From a checkpoint of a small contrastive image-text model: text encoder norm layernorm, 12.6 epochs.
Rows from block 5 of the image encoder, named by matrix and row number. Each number is 50 + 15 x the weight over its row's rms, rounded and kept within 0 to 99. All counts start at 0. After the name is the row's rms in percent of the matrix's.
# pw2: token mixer project (encoder.blocks.5.mixer.pw2.weight, 96x192), inputs 0-63
pw2.0 102:45 30 68 63 61 65 39 39 41 46 66 61 80 41 56 49 45 56 58 35 74 72 40 68 45 42 62 22 66 45 62 47 62 42 58 82 59 44 44 59 47 65 53 40 14 26 38 64 39 41 56 71 56 57 72 45 53 60 52 43 70 33 61 32
pw2.1 100:38 55 41 29 62 70 52 47 60 55 60 39 79 47 67 52 34 32 58 71 56 32 41 50 43 31 42 35 52 38 52 54 79 50 77 45 50 71 49 36 62 41 38 33 38 84 46 40 57 62 39 63 38 49 31 59 56 61 48 53 67 58 26 41
pw2.2 091:34 41 66 41 48 27 26 02 66 50 33 25 84 48 38 35 65 46 64 74 29 73 30 75 40 67 70 40 63 55 62 48 49 54 40 54 57 56 42 50 44 38 35 60 43 55 36 36 47 71 43 67 40 45 55 43 63 51 38 36 41 35 47 32
pw2.3 088:47 46 41 77 36 56 55 33 42 47 21 64 51 35 60 51 42 75 43 63 52 54 46 58 48 24 57 41 49 52 33 55 35 63 57 40 16 36 60 52 70 69 62 22 36 57 32 30 64 73 44 18 50 61 44 39 56 55 18 58 45 38 91 45
pw2.4 097:35 34 77 47 50 51 53 37 47 37 53 33 47 34 45 40 73 52 32 56 51 40 50 51 26 52 54 56 60 67 46 45 52 44 55 31 27 67 39 61 56 68 52 39 51 51 71 56 53 42 55 61 71 66 51 65 64 46 27 40 37 43 55 67
pw2.5 107:56 66 29 29 45 63 48 38 49 44 60 72 28 37 87 47 41 52 33 60 16 56 61 57 55 48 52 36 36 55 53 66 84 55 61 53 67 45 44 50 72 35 41 47 66 07 36 33 51 65 35 50 59 63 49 70 36 71 34 56 57 50 48 20
pw2.6 099:46 36 57 69 42 26 49 75 39 73 60 64 23 23 33 68 56 64 34 38 05 54 54 34 39 27 56 57 41 49 15 77 49 69 37 27 43 50 32 51 56 54 62 39 66 46 55 70 60 40 24 48 43 42 63 56 53 45 61 63 33 47 42 36
pw2.7 097:69 45 41 45 84 53 68 30 70 45 47 67 33 57 61 59 46 62 40 49 68 54 35 50 52 66 50 43 62 52 61 40 46 56 52 70 56 46 58 58 48 39 55 24 43 43 59 53 15 56 45 67 48 53 89 41 66 40 51 64 31 22 40 56
pw2.8 105:42 71 63 11 68 52 54 09 44 42 55 26 37 27 58 56 28 59 55 53 56 44 80 53 39 59 66 52 46 45 42 61 77 70 47 25 63 64 71 74 51 56 60 48 46 43 27 76 56 38 56 51 86 50 65 45 27 56 60 45 50 58 42 51
pw2.9 103:42 73 54 60 55 46 39 68 81 18 21 73 75 22 16 22 53 23 29 40 43 18 53 42 35 27 56 51 51 63 51 51 52 55 09 54 46 53 30 58 58 54 59 16 64 86 81 63 67 63 30 49 41 39 45 31 49 41 25 60 65 44 13 36
pw2.10 091:72 56 32 61 79 57 52 38 44 41 65 55 37 34 54 48 31 27 59 53 31 47 63 42 44 61 53 61 70 69 48 54 61 37 56 44 57 34 64 52 42 45 40 20 53 29 50 40 52 36 65 60 63 34 71 26 60 57 57 49 52 27 69 40
pw2.11 096:21 39 49 19 31 55 32 43 80 11 42 48 26 66 45 51 46 52 39 36 71 40 31 64 43 34 25 57 64 31 40 59 71 59 59 38 48 60 37 59 55 49 39 36 60 47 63 46 67 56 36 44 49 36 50 44 30 51 34 44 65 47 56 25
pw2.12 102:33 24 42 42 56 38 65 61 88 41 59 34 50 72 55 38 63 57 45 71 34 48 38 49 46 62 30 69 53 44 39 50 12 48 84 71 42 37 24 65 68 40 59 55 50 54 48 58 72 44 25 38 58 54 70 51 62 71 48 57 45 42 35 38
pw2.13 088:41 47 45 58 39 45 49 71 41 36 45 36 05 35 22 46 72 29 36 74 78 38 51 45 49 48 62 54 70 64 51 35 16 60 49 70 45 54 38 51 76 68 59 66 39 67 40 33 66 47 70 51 56 57 36 43 56 48 67 53 69 45 60 46
pw2.14 091:51 56 67 67 70 43 71 46 58 65 49 39 74 41 49 34 29 58 47 29 80 53 62 46 49 39 67 40 77 36 37 37 57 58 45 45 22 66 49 41 50 44 37 66 65 95 53 40 26 36 50 20 50 44 91 55 59 35 66 47 94 45 34 99
pw2.15 097:48 55 58 65 77 53 47 55 48 73 49 41 29 58 35 42 50 68 69 37 41 38 30 43 55 34 51 63 61 60 30 42 54 22 35 63 73 50 43 60 35 59 46 48 62 49 76 54 30 43 44 61 40 42 29 40 33 66 27 29 37 46 74 50
pw2.16 095:72 61 65 67 78 49 18 45 57 57 88 77 41 36 63 74 63 29 64 56 59 67 55 45 39 51 35 53 60 65 45 30 63 89 63 56 55 42 24 66 32 51 61 66 29 40 39 40 70 52 45 80 42 34 57 41 48 28 67 77 46 46 48 44
pw2.17 104:36 42 31 53 54 26 50 39 64 43 53 53 64 35 40 50 45 64 32 62 68 68 13 56 82 79 41 44 69 61 62 28 27 60 34 38 44 70 73 52 38 42 44 28 63 58 46 48 50 65 66 63 56 63 46 59 48 31 57 29 45 59 48 68
pw2.18 108:54 51 56 49 53 45 62 71 33 64 62 31 52 33 39 41 33 49 77 60 58 42 56 49 33 54 43 60 72 46 69 49 34 18 36 33 49 45 51 53 81 50 36 68 61 77 53 67 52 54 51 54 55 61 66 08 63 38 65 44 57 42 44 41
pw2.19 104:52 24 39 57 32 62 52 52 59 47 67 21 41 90 89 75 74 53 48 59 38 21 42 50 63 35 42 54 65 39 37 38 39 29 49 73 08 63 23 70 53 67 38 72 77 53 36 27 32 64 63 60 70 34 82 51 48 64 53 56 70 58 47 57
pw2.20 100:61 40 36 21 80 64 21 33 44 62 74 31 60 51 74 67 40 34 72 35 31 42 70 20 39 58 47 39 56 29 33 75 63 39 44 54 68 53 49 27 62 41 48 36 58 65 37 36 52 57 50 26 58 70 62 42 44 15 52 59 55 57 57 33
pw2.21 092:39 39 43 23 36 76 49 44 57 20 18 32 42 60 26 18 67 65 39 57 29 52 35 40 71 60 53 61 59 22 38 62 83 63 48 63 28 72 42 36 52 56 21 67 47 59 50 64 64 51 52 60 48 77 44 33 66 35 57 58 60 55 47 55
pw2.22 098:38 20 34 33 28 54 51 63 54 70 67 55 42 27 44 73 74 49 45 44 46 60 17 39 19 43 43 53 38 34 53 56 53 39 86 78 44 66 64 18 73 48 49 32 43 39 43 57 55 57 51 69 43 44 57 49 64 49 53 43 82 53 46 50
pw2.23 097:63 55 70 79 35 58 37 46 47 53 61 86 35 51 73 50 44 59 39 26 30 68 34 26 67 60 40 56 27 63 44 59 23 36 30 59 51 37 67 50 51 61 54 71 34 74 47 29 63 53 49 69 35 46 27 61 49 50 41 42 42 38 62 29
pw2.24 096:66 13 51 34 55 19 27 67 63 51 65 60 47 63 70 73 40 60 30 54 61 44 26 62 56 57 39 47 49 37 39 31 55 36 67 29 66 66 22 42 45 52 60 54 58 50 25 44 36 42 24 33 32 53 53 53 82 46 39 70 53 41 36 27
pw2.25 100:39 45 75 80 76 24 56 55 38 53 72 31 55 55 62 62 39 38 48 61 35 33 50 47 49 55 54 48 24 26 38 37 62 46 57 66 38 50 48 41 48 56 50 59 38 11 64 29 71 36 12 61 56 42 77 63 79 64 35 55 72 52 77 59
pw2.26 104:52 44 42 23 67 44 30 41 29 27 55 46 63 57 62 47 42 28 32 44 73 46 42 59 83 85 48 48 68 47 49 51 46 46 56 45 55 38 43 04 68 50 54 51 37 22 71 54 40 79 39 10 53 48 45 60 54 31 55 69 43 55 48 70
pw2.27 094:62 42 40 28 45 48 46 42 27 66 32 36 63 40 38 46 33 52 58 31 66 50 35 36 65 56 63 49 45 60 57 55 66 33 28 70 55 73 60 95 46 64 66 50 47 40 66 44 43 82 45 46 55 64 40 57 61 52 19 54 53 55 50 13
pw2.28 108:40 48 48 69 51 47 52 51 67 62 89 22 48 26 15 72 54 29 44 28 57 52 50 27 58 24 45 53 47 77 39 40 58 56 35 46 65 32 49 59 29 44 69 48 52 37 67 45 69 55 56 28 45 53 56 48 26 64 59 49 36 47 29 65
pw2.29 091:52 51 63 71 72 51 44 84 26 64 46 33 27 35 59 55 32 62 48 37 49 51 66 67 51 29 37 60 65 57 45 58 72 50 40 60 25 55 64 58 36 62 19 58 48 26 42 35 47 29 46 54 70 32 46 54 60 48 34 48 38 65 54 57
pw2.30 106:45 34 42 44 30 73 78 55 61 50 36 57 37 61 57 53 55 50 63 61 16 93 38 33 84 81 70 32 45 33 36 51 48 57 43 50 44 45 26 46 48 46 58 57 58 51 63 48 47 49 54 37 40 54 48 69 74 39 56 20 57 41 83 67
pw2.31 098:73 59 51 19 57 41 31 45 43 71 63 47 91 84 62 46 47 66 16 50 40 25 46 57 41 63 45 59 70 37 72 53 51 72 39 51 63 47 60 75 29 64 34 62 46 54 51 71 58 57 37 55 39 41 29 40 45 48 53 46 68 68 53 39
pw2.32 095:28 46 64 47 27 74 57 64 57 45 63 32 29 80 38 68 53 51 36 60 72 48 45 49 49 65 55 55 33 34 36 41 62 54 64 77 43 50 30 70 45 49 63 37 36 47 52 33 64 70 59 38 43 60 45 63 71 57 33 67 53 49 66 44
pw2.33 101:55 42 48 29 25 49 73 55 63 47 48 52 69 58 55 28 54 44 51 71 83 36 45 50 61 69 50 49 59 64 54 52 38 37 35 73 51 27 11 47 39 52 37 49 46 50 65 46 68 65 64 20 51 48 98 49 26 51 56 76 12 35 45 56
pw2.34 096:53 48 31 53 53 52 44 26 60 67 26 36 26 56 34 49 65 50 24 78 82 43 60 65 57 43 46 52 37 61 39 42 58 39 57 63 30 66 50 33 57 50 52 33 64 46 72 47 75 23 68 54 56 56 70 32 52 62 35 60 67 42 46 47
pw2.35 111:57 37 51 31 30 53 36 49 43 24 41 67 77 37 59 59 42 35 45 66 73 51 60 39 64 18 61 50 51 37 57 44 51 34 22 65 30 57 63 22 34 39 31 64 30 58 30 47 58 48 23 29 45 48 43 59 37 62 35 62 69 60 49 36
pw2.36 107:60 45 70 50 23 66 50 49 34 35 67 54 54 24 73 56 56 35 38 38 85 53 70 39 48 62 30 46 55 47 54 48 52 62 43 60 47 53 73 38 57 64 50 31 29 31 80 62 68 36 80 73 49 47 72 47 32 56 57 52 50 53 67 47
pw2.37 094:35 53 50 37 25 48 43 34 64 29 76 31 53 34 45 76 83 49 42 57 46 55 63 47 72 40 65 37 72 44 57 41 71 72 44 61 46 56 55 56 64 52 47 29 52 51 75 55 52 73 25 59 58 43 59 43 27 66 56 53 62 45 45 62
pw2.38 093:40 77 46 63 57 56 37 57 24 42 68 34 64 64 35 51 36 51 39 61 36 58 48 48 57 48 58 40 53 47 62 41 21 33 38 29 56 35 62 75 38 51 51 49 54 60 57 41 49 38 35 30 29 45 55 49 34 81 39 53 39 48 49 64
pw2.39 104:49 62 29 60 38 48 41 55 34 63 35 76 01 37 04 47 37 51 35 75 37 31 39 60 51 53 40 36 43 56 56 37 55 46 69 73 43 71 75 57 51 63 46 58 26 32 70 41 42 31 46 29 54 74 45 77 83 60 49 42 35 32 62 38
pw2.40 103:52 47 94 49 51 28 50 36 52 25 33 66 75 56 61 59 50 64 21 54 48 42 52 21 32 64 60 50 63 28 35 39 73 49 43 62 37 53 33 65 58 57 33 40 42 12 36 61 43 64 60 51 77 42 14 51 52 35 22 39 55 56 38 42
pw2.41 094:38 24 40 35 23 44 34 51 42 17 66 54 83 56 51 34 55 73 52 31 71 62 47 48 33 53 40 37 40 44 38 54 74 85 45 23 62 72 40 55 69 63 54 60 34 57 60 34 60 33 44 58 51 60 43 69 64 58 23 58 61 46 35 43
pw2.42 093:53 84 53 62 47 53 65 38 56 53 44 62 28 62 64 45 60 45 58 71 51 54 29 63 21 29 44 43 38 56 51 59 79 37 51 66 54 68 66 51 74 53 40 34 57 62 57 66 43 62 61 51 90 57 58 30 59 49 45 42 91 52 51 50
pw2.43 098:37 21 76 52 61 40 54 36 53 40 21 44 67 66 68 65 68 63 45 59 77 71 45 38 85 71 61 32 46 76 49 27 54 60 68 42 44 50 51 48 34 36 51 45 57 46 44 63 60 69 67 46 37 34 85 64 48 53 46 57 48 43 60 45
pw2.44 098:27 87 43 72 59 57 64 60 43 61 55 40 98 45 31 50 54 60 38 40 56 55 79 66 43 28 73 06 20 39 58 45 41 42 40 49 32 27 64 42 60 57 60 39 57 71 18 50 57 51 66 50 46 28 39 61 48 47 65 64 41 23 58 57
pw2.45 095:46 48 83 42 44 29 49 39 47 52 63 18 45 53 28 52 38 36 37 41 41 33 64 44 27 69 25 52 74 35 47 53 66 44 45 26 53 44 40 36 58 36 64 44 47 46 38 41 54 46 62 16 29 50 75 44 62 63 52 50 51 39 24 58
pw2.46 100:35 69 58 52 57 25 26 53 12 75 59 57 25 45 53 54 29 75 45 56 71 76 51 52 64 74 53 60 56 56 40 41 49 72 72 64 41 40 52 40 41 44 44 59 65 13 41 28 39 24 25 44 57 30 83 41 76 55 44 43 63 46 55 77
pw2.47 104:32 61 50 23 53 62 35 25 50 65 37 37 55 31 33 34 79 30 39 31 52 58 43 69 29 69 55 31 30 43 55 23 60 49 33 66 51 52 79 58 34 33 37 66 56 82 26 64 51 68 40 49 56 41 70 48 59 25 77 76 39 59 66 35
pw2.48 099:34 55 44 42 47 53 43 50 52 59 57 61 32 79 32 26 55 41 65 31 40 32 42 45 65 40 29 25 34 55 68 43 37 29 51 39 45 55 08 69 59 60 32 64 46 55 72 55 54 69 48 55 56 83 55 39 63 40 54 46 44 33 34 49
pw2.49 109:68 46 40 66 47 52 48 55 55 72 63 70 44 72 57 52 39 43 23 71 51 82 58 58 56 60 69 53 65 48 33 68 53 30 19 50 73 45 16 54 25 47 43 75 61 39 28 46 50 61 62 49 45 49 84 33 52 46 28 41 52 63 68 15
pw2.50 101:41 17 42 33 37 56 56 54 52 68 38 37 49 68 43 40 38 41 68 58 36 55 49 46 45 51 27 63 42 53 46 31 59 61 55 34 47 55 91 10 67 53 42 62 63 66 49 60 79 38 60 43 66 39 33 54 46 53 52 36 80 53 73 62
pw2.51 089:46 39 53 42 65 61 20 44 43 21 67 27 58 55 35 35 34 67 57 32 06 38 42 47 53 63 41 46 51 61 45 71 27 54 45 78 72 52 58 45 52 46 59 51 44 99 72 40 60 57 33 29 31 39 25 50 45 59 44 47 50 45 51 34
pw2.52 118:57 22 48 39 21 41 50 60 34 49 65 39 60 72 51 52 52 51 30 82 60 50 50 66 60 48 59 56 67 31 49 56 76 60 72 38 61 46 77 44 43 50 29 49 55 63 53 62 46 53 55 67 45 23 40 45 50 54 66 42 29 41 38 60
pw2.53 107:54 70 35 54 49 44 37 63 43 49 42 43 49 67 48 28 56 57 35 59 55 71 38 56 56 61 61 58 27 72 48 44 61 42 33 54 64 34 58 67 33 58 86 57 40 73 62 60 42 66 31 51 47 41 65 56 60 68 85 39 43 34 62 64
pw2.54 103:54 53 32 44 58 21 65 12 37 53 77 22 57 56 59 71 51 52 20 50 36 63 32 63 63 47 32 49 46 47 27 40 64 73 53 51 43 58 72 24 54 66 54 52 48 51 51 63 46 55 59 64 36 37 77 38 63 37 23 39 53 73 56 37
pw2.55 104:52 17 34 58 69 41 57 65 63 52 57 49 58 57 48 67 41 47 55 46 50 27 59 58 62 50 67 69 66 73 35 45 53 23 65 55 65 69 57 20 58 62 61 47 40 41 50 20 40 29 55 68 42 20 31 39 41 44 61 48 43 48 66 47
pw2.56 092:73 80 42 34 54 48 33 30 34 60 51 34 45 43 64 51 61 46 54 60 61 22 40 53 72 78 60 30 46 32 65 43 58 50 34 24 58 59 48 27 78 68 26 55 32 61 58 70 48 66 23 27 62 52 56 44 70 45 38 36 66 66 48 29
pw2.57 098:65 43 61 45 43 34 46 39 42 37 26 61 41 51 62 58 41 56 56 47 46 42 59 57 23 64 62 44 16 36 41 44 30 61 50 39 46 54 39 19 63 54 51 42 55 43 64 38 54 88 29 45 55 40 55 44 41 30 49 47 42 35 65 46
pw2.58 093:56 75 69 56 53 28 24 65 48 49 65 73 26 45 50 55 41 44 46 54 51 25 63 53 59 58 59 38 55 69 44 33 11 62 35 35 35 44 67 41 67 37 32 34 53 48 38 39 40 63 76 64 62 48 56 34 62 65 57 67 39 22 37 60
pw2.59 090:47 58 51 73 44 28 67 43 70 44 69 36 58 59 45 34 65 53 21 78 39 52 37 83 42 54 70 62 45 30 49 33 56 80 58 54 46 44 60 45 32 36 61 42 60 48 37 41 51 51 62 48 77 44 70 44 50 65 29 20 74 34 52 27
pw2.60 097:73 69 58 69 49 64 22 57 30 36 31 52 27 74 59 48 34 58 76 53 48 67 54 64 54 43 45 41 77 18 48 42 31 43 55 43 53 47 41 33 57 55 59 77 49 81 50 56 79 51 46 61 59 49 17 63 54 38 56 60 22 44 63 29
pw2.61 092:25 25 22 26 59 50 49 47 48 60 65 42 55 57 57 52 56 43 48 60 41 20 44 37 43 54 49 49 59 38 61 70 44 33 59 50 45 60 70 47 89 49 36 53 51 38 48 27 49 52 69 38 52 41 71 38 51 53 46 44 70 62 66 51
pw2.62 091:71 80 77 40 36 41 67 33 45 43 48 46 33 52 52 54 40 56 54 51 40 51 32 39 46 39 35 59 66 67 55 39 40 57 58 32 48 43 78 73 58 51 52 78 70 39 41 34 78 53 59 40 47 62 67 48 41 19 37 47 63 62 56 07
pw2.63 112:47 46 55 42 37 42 42 61 27 28 55 59 21 26 49 71 41 44 18 37 82 75 67 60 62 19 49 55 31 63 54 46 60 39 49 60 30 48 86 19 63 59 49 55 51 49 56 70 48 46 76 47 35 59 23 48 50 71 39 50 38 71 33 57
pw2.64 099:44 51 51 48 78 45 23 62 18 48 49 68 42 36 55 52 57 62 52 45 59 21 60 65 55 75 30 34 71 57 64 40 75 75 80 54 32 72 43 48 52 65 36 33 52 59 38 43 38 63 55 36 28 59 44 53 48 51 52 29 26 39 26 57
pw2.65 097:44 69 45 32 93 42 49 46 54 37 61 34 27 66 58 54 58 31 23 52 41 37 45 67 31 47 53 44 35 36 32 30 36 48 63 52 39 31 42 45 58 49 45 37 49 33 61 31 30 19 46 57 50 54 89 59 41 65 52 58 81 55 47 78
pw2.66 106:52 34 48 65 63 44 61 57 73 31 38 48 38 75 55 36 53 55 45 20 59 44 54 60 56 80 57 53 70 51 44 73 80 54 59 79 45 57 56 70 41 42 32 67 54 71 55 46 36 43 64 40 15 34 23 20 58 88 44 14 39 52 65 39
pw2.67 104:76 62 32 55 64 36 71 57 63 57 35 44 37 21 57 48 43 50 55 61 54 42 61 62 53 64 42 61 53 38 65 55 66 51 51 69 48 91 44 64 61 58 54 70 51 77 45 39 25 13 52 48 45 49 44 59 48 49 56 56 60 57 71 43
pw2.68 100:76 68 69 44 52 53 64 57 65 58 76 75 87 64 67 58 39 40 79 29 48 34 59 37 13 31 53 48 20 84 49 58 40 55 40 65 39 49 46 73 43 44 43 26 43 46 52 59 48 52 32 40 54 56 50 59 43 43 45 28 45 40 59 55
pw2.69 100:48 67 60 22 68 51 53 52 61 71 64 47 57 53 47 26 46 42 70 65 32 31 45 36 18 62 51 65 53 49 46 50 64 47 72 59 46 50 63 35 66 56 74 41 65 25 62 53 59 75 49 47 58 57 56 46 70 19 37 22 41 53 78 51
pw2.70 105:60 49 36 40 84 79 56 68 76 48 45 49 51 42 70 41 56 49 41 21 41 49 54 38 28 39 42 48 26 42 76 45 60 25 64 39 42 48 48 63 64 42 39 43 68 40 40 53 50 67 52 64 73 55 35 16 33 37 45 59 55 54 36 46
pw2.71 096:53 56 49 35 56 64 57 50 53 45 56 43 44 77 37 38 65 63 50 65 53 58 39 54 55 76 37 35 40 61 43 64 36 46 53 23 56 46 39 43 54 47 45 36 57 51 50 53 21 52 50 65 37 48 38 53 15 69 39 58 26 49 57 38
pw2.72 098:50 68 50 73 56 48 31 54 63 49 10 65 60 48 19 81 33 45 55 35 64 24 61 59 37 69 53 58 54 15 59 76 44 24 68 66 38 42 31 47 81 60 50 51 36 62 55 57 46 52 61 40 63 49 41 56 69 50 65 55 53 54 55 36
pw2.73 104:52 51 54 51 51 49 41 33 66 19 71 39 60 55 10 52 49 47 54 42 65 44 59 46 68 34 23 38 39 62 51 56 23 62 45 56 46 44 64 33 82 64 30 39 38 64 89 65 38 60 69 63 46 54 41 75 27 48 57 50 49 73 55 73
pw2.74 101:50 43 47 38 45 47 47 41 33 53 32 48 58 26 28 65 64 46 45 64 15 63 55 50 80 47 17 59 50 59 64 52 58 37 37 76 88 33 65 28 41 62 73 41 54 43 55 61 49 57 52 66 11 44 48 41 42 39 55 37 27 48 80 46
pw2.75 102:65 56 40 68 55 65 64 51 45 47 66 59 39 56 26 73 61 64 72 52 90 57 22 45 39 38 39 42 63 35 54 62 47 58 38 47 41 38 61 70 38 62 42 48 41 47 63 60 64 64 59 40 09 56 32 63 31 45 53 67 58 42 62 57
pw2.76 105:59 72 70 53 47 41 60 61 68 52 45 50 55 65 53 65 43 37 81 39 50 58 61 48 16 58 44 61 35 74 77 55 56 10 52 40 43 66 39 68 41 45 38 12 52 59 62 46 81 53 60 53 79 64 44 40 74 18 67 61 71 52 27 46
pw2.77 108:38 75 66 45 34 54 55 25 41 64 16 38 58 28 50 14 47 41 48 70 48 56 57 56 26 53 65 60 36 56 48 56 28 52 63 57 42 46 57 59 43 31 45 48 44 58 40 88 53 68 46 75 41 32 68 58 38 63 53 54 20 32 71 36
pw2.78 110:66 75 47 58 77 63 42 55 41 27 32 65 53 51 47 63 22 34 43 65 35 40 54 43 70 51 62 61 73 58 30 33 62 33 45 75 57 52 32 51 48 69 40 36 35 36 38 40 52 63 64 43 45 49 34 60 67 24 46 65 43 50 41 44
pw2.79 097:61 59 41 03 51 38 38 49 25 73 67 23 33 51 46 53 31 36 55 67 62 59 62 55 45 78 39 40 32 46 53 29 42 42 39 54 74 50 07 50 37 72 56 33 39 60 71 57 51 54 51 46 48 44 75 51 50 54 29 40 40 52 56 59
pw2.80 095:67 64 49 85 31 48 59 85 68 45 59 52 41 46 18 76 53 36 41 19 48 51 33 30 62 50 36 36 38 59 39 57 43 46 56 17 44 56 23 56 62 63 68 20 57 61 50 72 45 42 25 35 59 61 36 59 58 48 56 40 33 55 40 68
pw2.81 099:48 42 53 60 21 29 36 35 40 71 74 26 53 52 45 55 27 67 71 55 46 61 40 53 65 38 50 55 51 79 54 66 74 55 34 37 52 54 49 60 35 50 77 56 50 63 46 42 26 36 43 24 21 43 50 33 42 50 49 61 60 42 54 31
pw2.82 105:70 28 48 50 56 35 52 62 55 49 35 45 64 62 34 34 52 62 53 32 58 41 27 41 67 52 28 40 56 56 50 52 73 66 67 47 68 59 32 18 31 75 36 29 68 47 54 47 60 59 27 73 42 31 19 60 35 50 53 38 35 52 57 70
pw2.83 087:58 55 41 47 50 34 76 52 56 39 26 31 73 38 48 67 27 56 77 71 31 47 67 42 63 51 51 46 71 57 59 43 14 44 62 87 37 37 55 52 68 47 37 40 31 34 16 63 44 39 44 47 40 70 44 63 47 63 39 59 30 51 52 30
pw2.84 093:36 47 58 42 66 61 64 38 33 56 46 52 55 39 43 18 54 59 49 63 51 26 74 53 24 47 57 53 73 65 39 68 78 53 48 38 30 55 73 32 61 44 52 69 57 58 63 56 44 53 32 48 54 25 57 44 32 50 40 42 50 47 54 86
pw2.85 097:53 51 61 56 36 74 39 46 66 31 29 58 58 57 37 48 61 70 61 49 41 63 28 72 37 49 47 39 56 22 33 76 88 55 52 79 47 52 33 29 42 35 42 58 37 42 65 30 51 44 53 46 40 31 32 56 55 41 66 45 51 61 41 71
pw2.86 098:45 71 49 55 34 72 77 41 65 46 50 31 64 67 52 75 63 47 70 23 35 63 56 38 38 72 59 43 51 26 44 47 64 61 39 46 46 49 42 53 75 32 28 35 51 70 78 35 55 69 32 38 56 74 10 64 44 44 32 37 49 44 36 29
pw2.87 113:40 67 41 64 49 64 37 50 49 31 33 39 07 81 40 58 65 60 53 74 71 47 67 43 59 32 60 70 52 48 29 09 33 27 66 77 49 42 57 30 57 33 64 45 34 70 38 54 53 34 67 55 47 62 34 45 80 58 32 54 38 42 45 56
pw2.88 088:51 08 42 47 51 39 37 49 46 79 31 51 29 36 52 51 71 45 48 57 47 40 63 50 51 40 70 55 67 43 36 54 60 23 34 26 53 34 31 18 43 63 28 55 43 39 62 50 78 31 54 51 45 48 48 68 38 75 40 42 61 45 52 52
pw2.89 112:39 61 40 53 51 46 41 55 54 73 57 41 24 67 57 34 46 62 32 52 64 59 51 56 41 46 46 40 56 34 64 53 38 74 78 53 58 26 55 35 65 51 16 45 54 50 44 30 43 44 40 53 72 40 58 33 22 50 54 36 36 44 43 34
pw2.90 105:89 99 65 49 65 37 51 44 50 21 41 55 39 33 32 51 55 53 49 45 56 46 86 53 37 45 54 56 45 50 42 54 40 32 58 41 58 81 64 31 54 52 52 54 48 39 31 33 50 45 48 44 57 36 32 99 66 59 62 70 54 26 51 39
pw2.91 100:27 65 51 60 51 34 63 34 73 22 53 53 63 59 27 29 60 62 20 65 87 63 50 33 25 47 36 45 37 49 71 39 42 71 37 37 42 35 50 64 44 58 34 47 47 26 32 32 56 31 45 40 61 48 64 56 58 31 52 70 66 47 75 30
pw2.92 103:40 71 66 51 78 59 51 57 46 45 16 43 45 36 51 67 43 54 74 51 39 85 50 54 28 70 25 61 47 41 62 65 58 37 25 67 55 51 44 74 79 35 16 52 34 56 78 62 59 55 67 57 41 49 32 63 50 14 45 28 33 54 59 80
pw2.93 107:50 48 64 40 64 35 89 65 37 36 47 29 66 70 57 53 27 73 68 79 67 49 31 45 37 51 53 60 51 58 47 51 32 56 63 71 45 45 47 61 62 60 51 67 50 53 49 60 61 31 41 56 70 59 63 53 56 60 73 64 64 47 45 69
pw2.94 106:41 42 18 69 18 47 48 38 60 60 67 60 32 41 40 44 57 39 58 53 60 34 49 31 31 58 61 45 60 56 52 47 43 61 65 40 33 32 26 76 58 58 67 68 42 56 68 72 72 72 41 66 67 33 41 48 27 60 42 73 22 58 70 44
pw2.95 107:65 26 58 61 38 67 71 57 76 49 57 49 35 19 43 53 45 39 46 48 52 71 27 63 42 56 52 54 45 30 66 80 69 51 42 54 40 50 27 67 59 28 50 58 50 81 57 51 51 55 35 70 52 41 44 29 39 42 51 27 41 61 36 58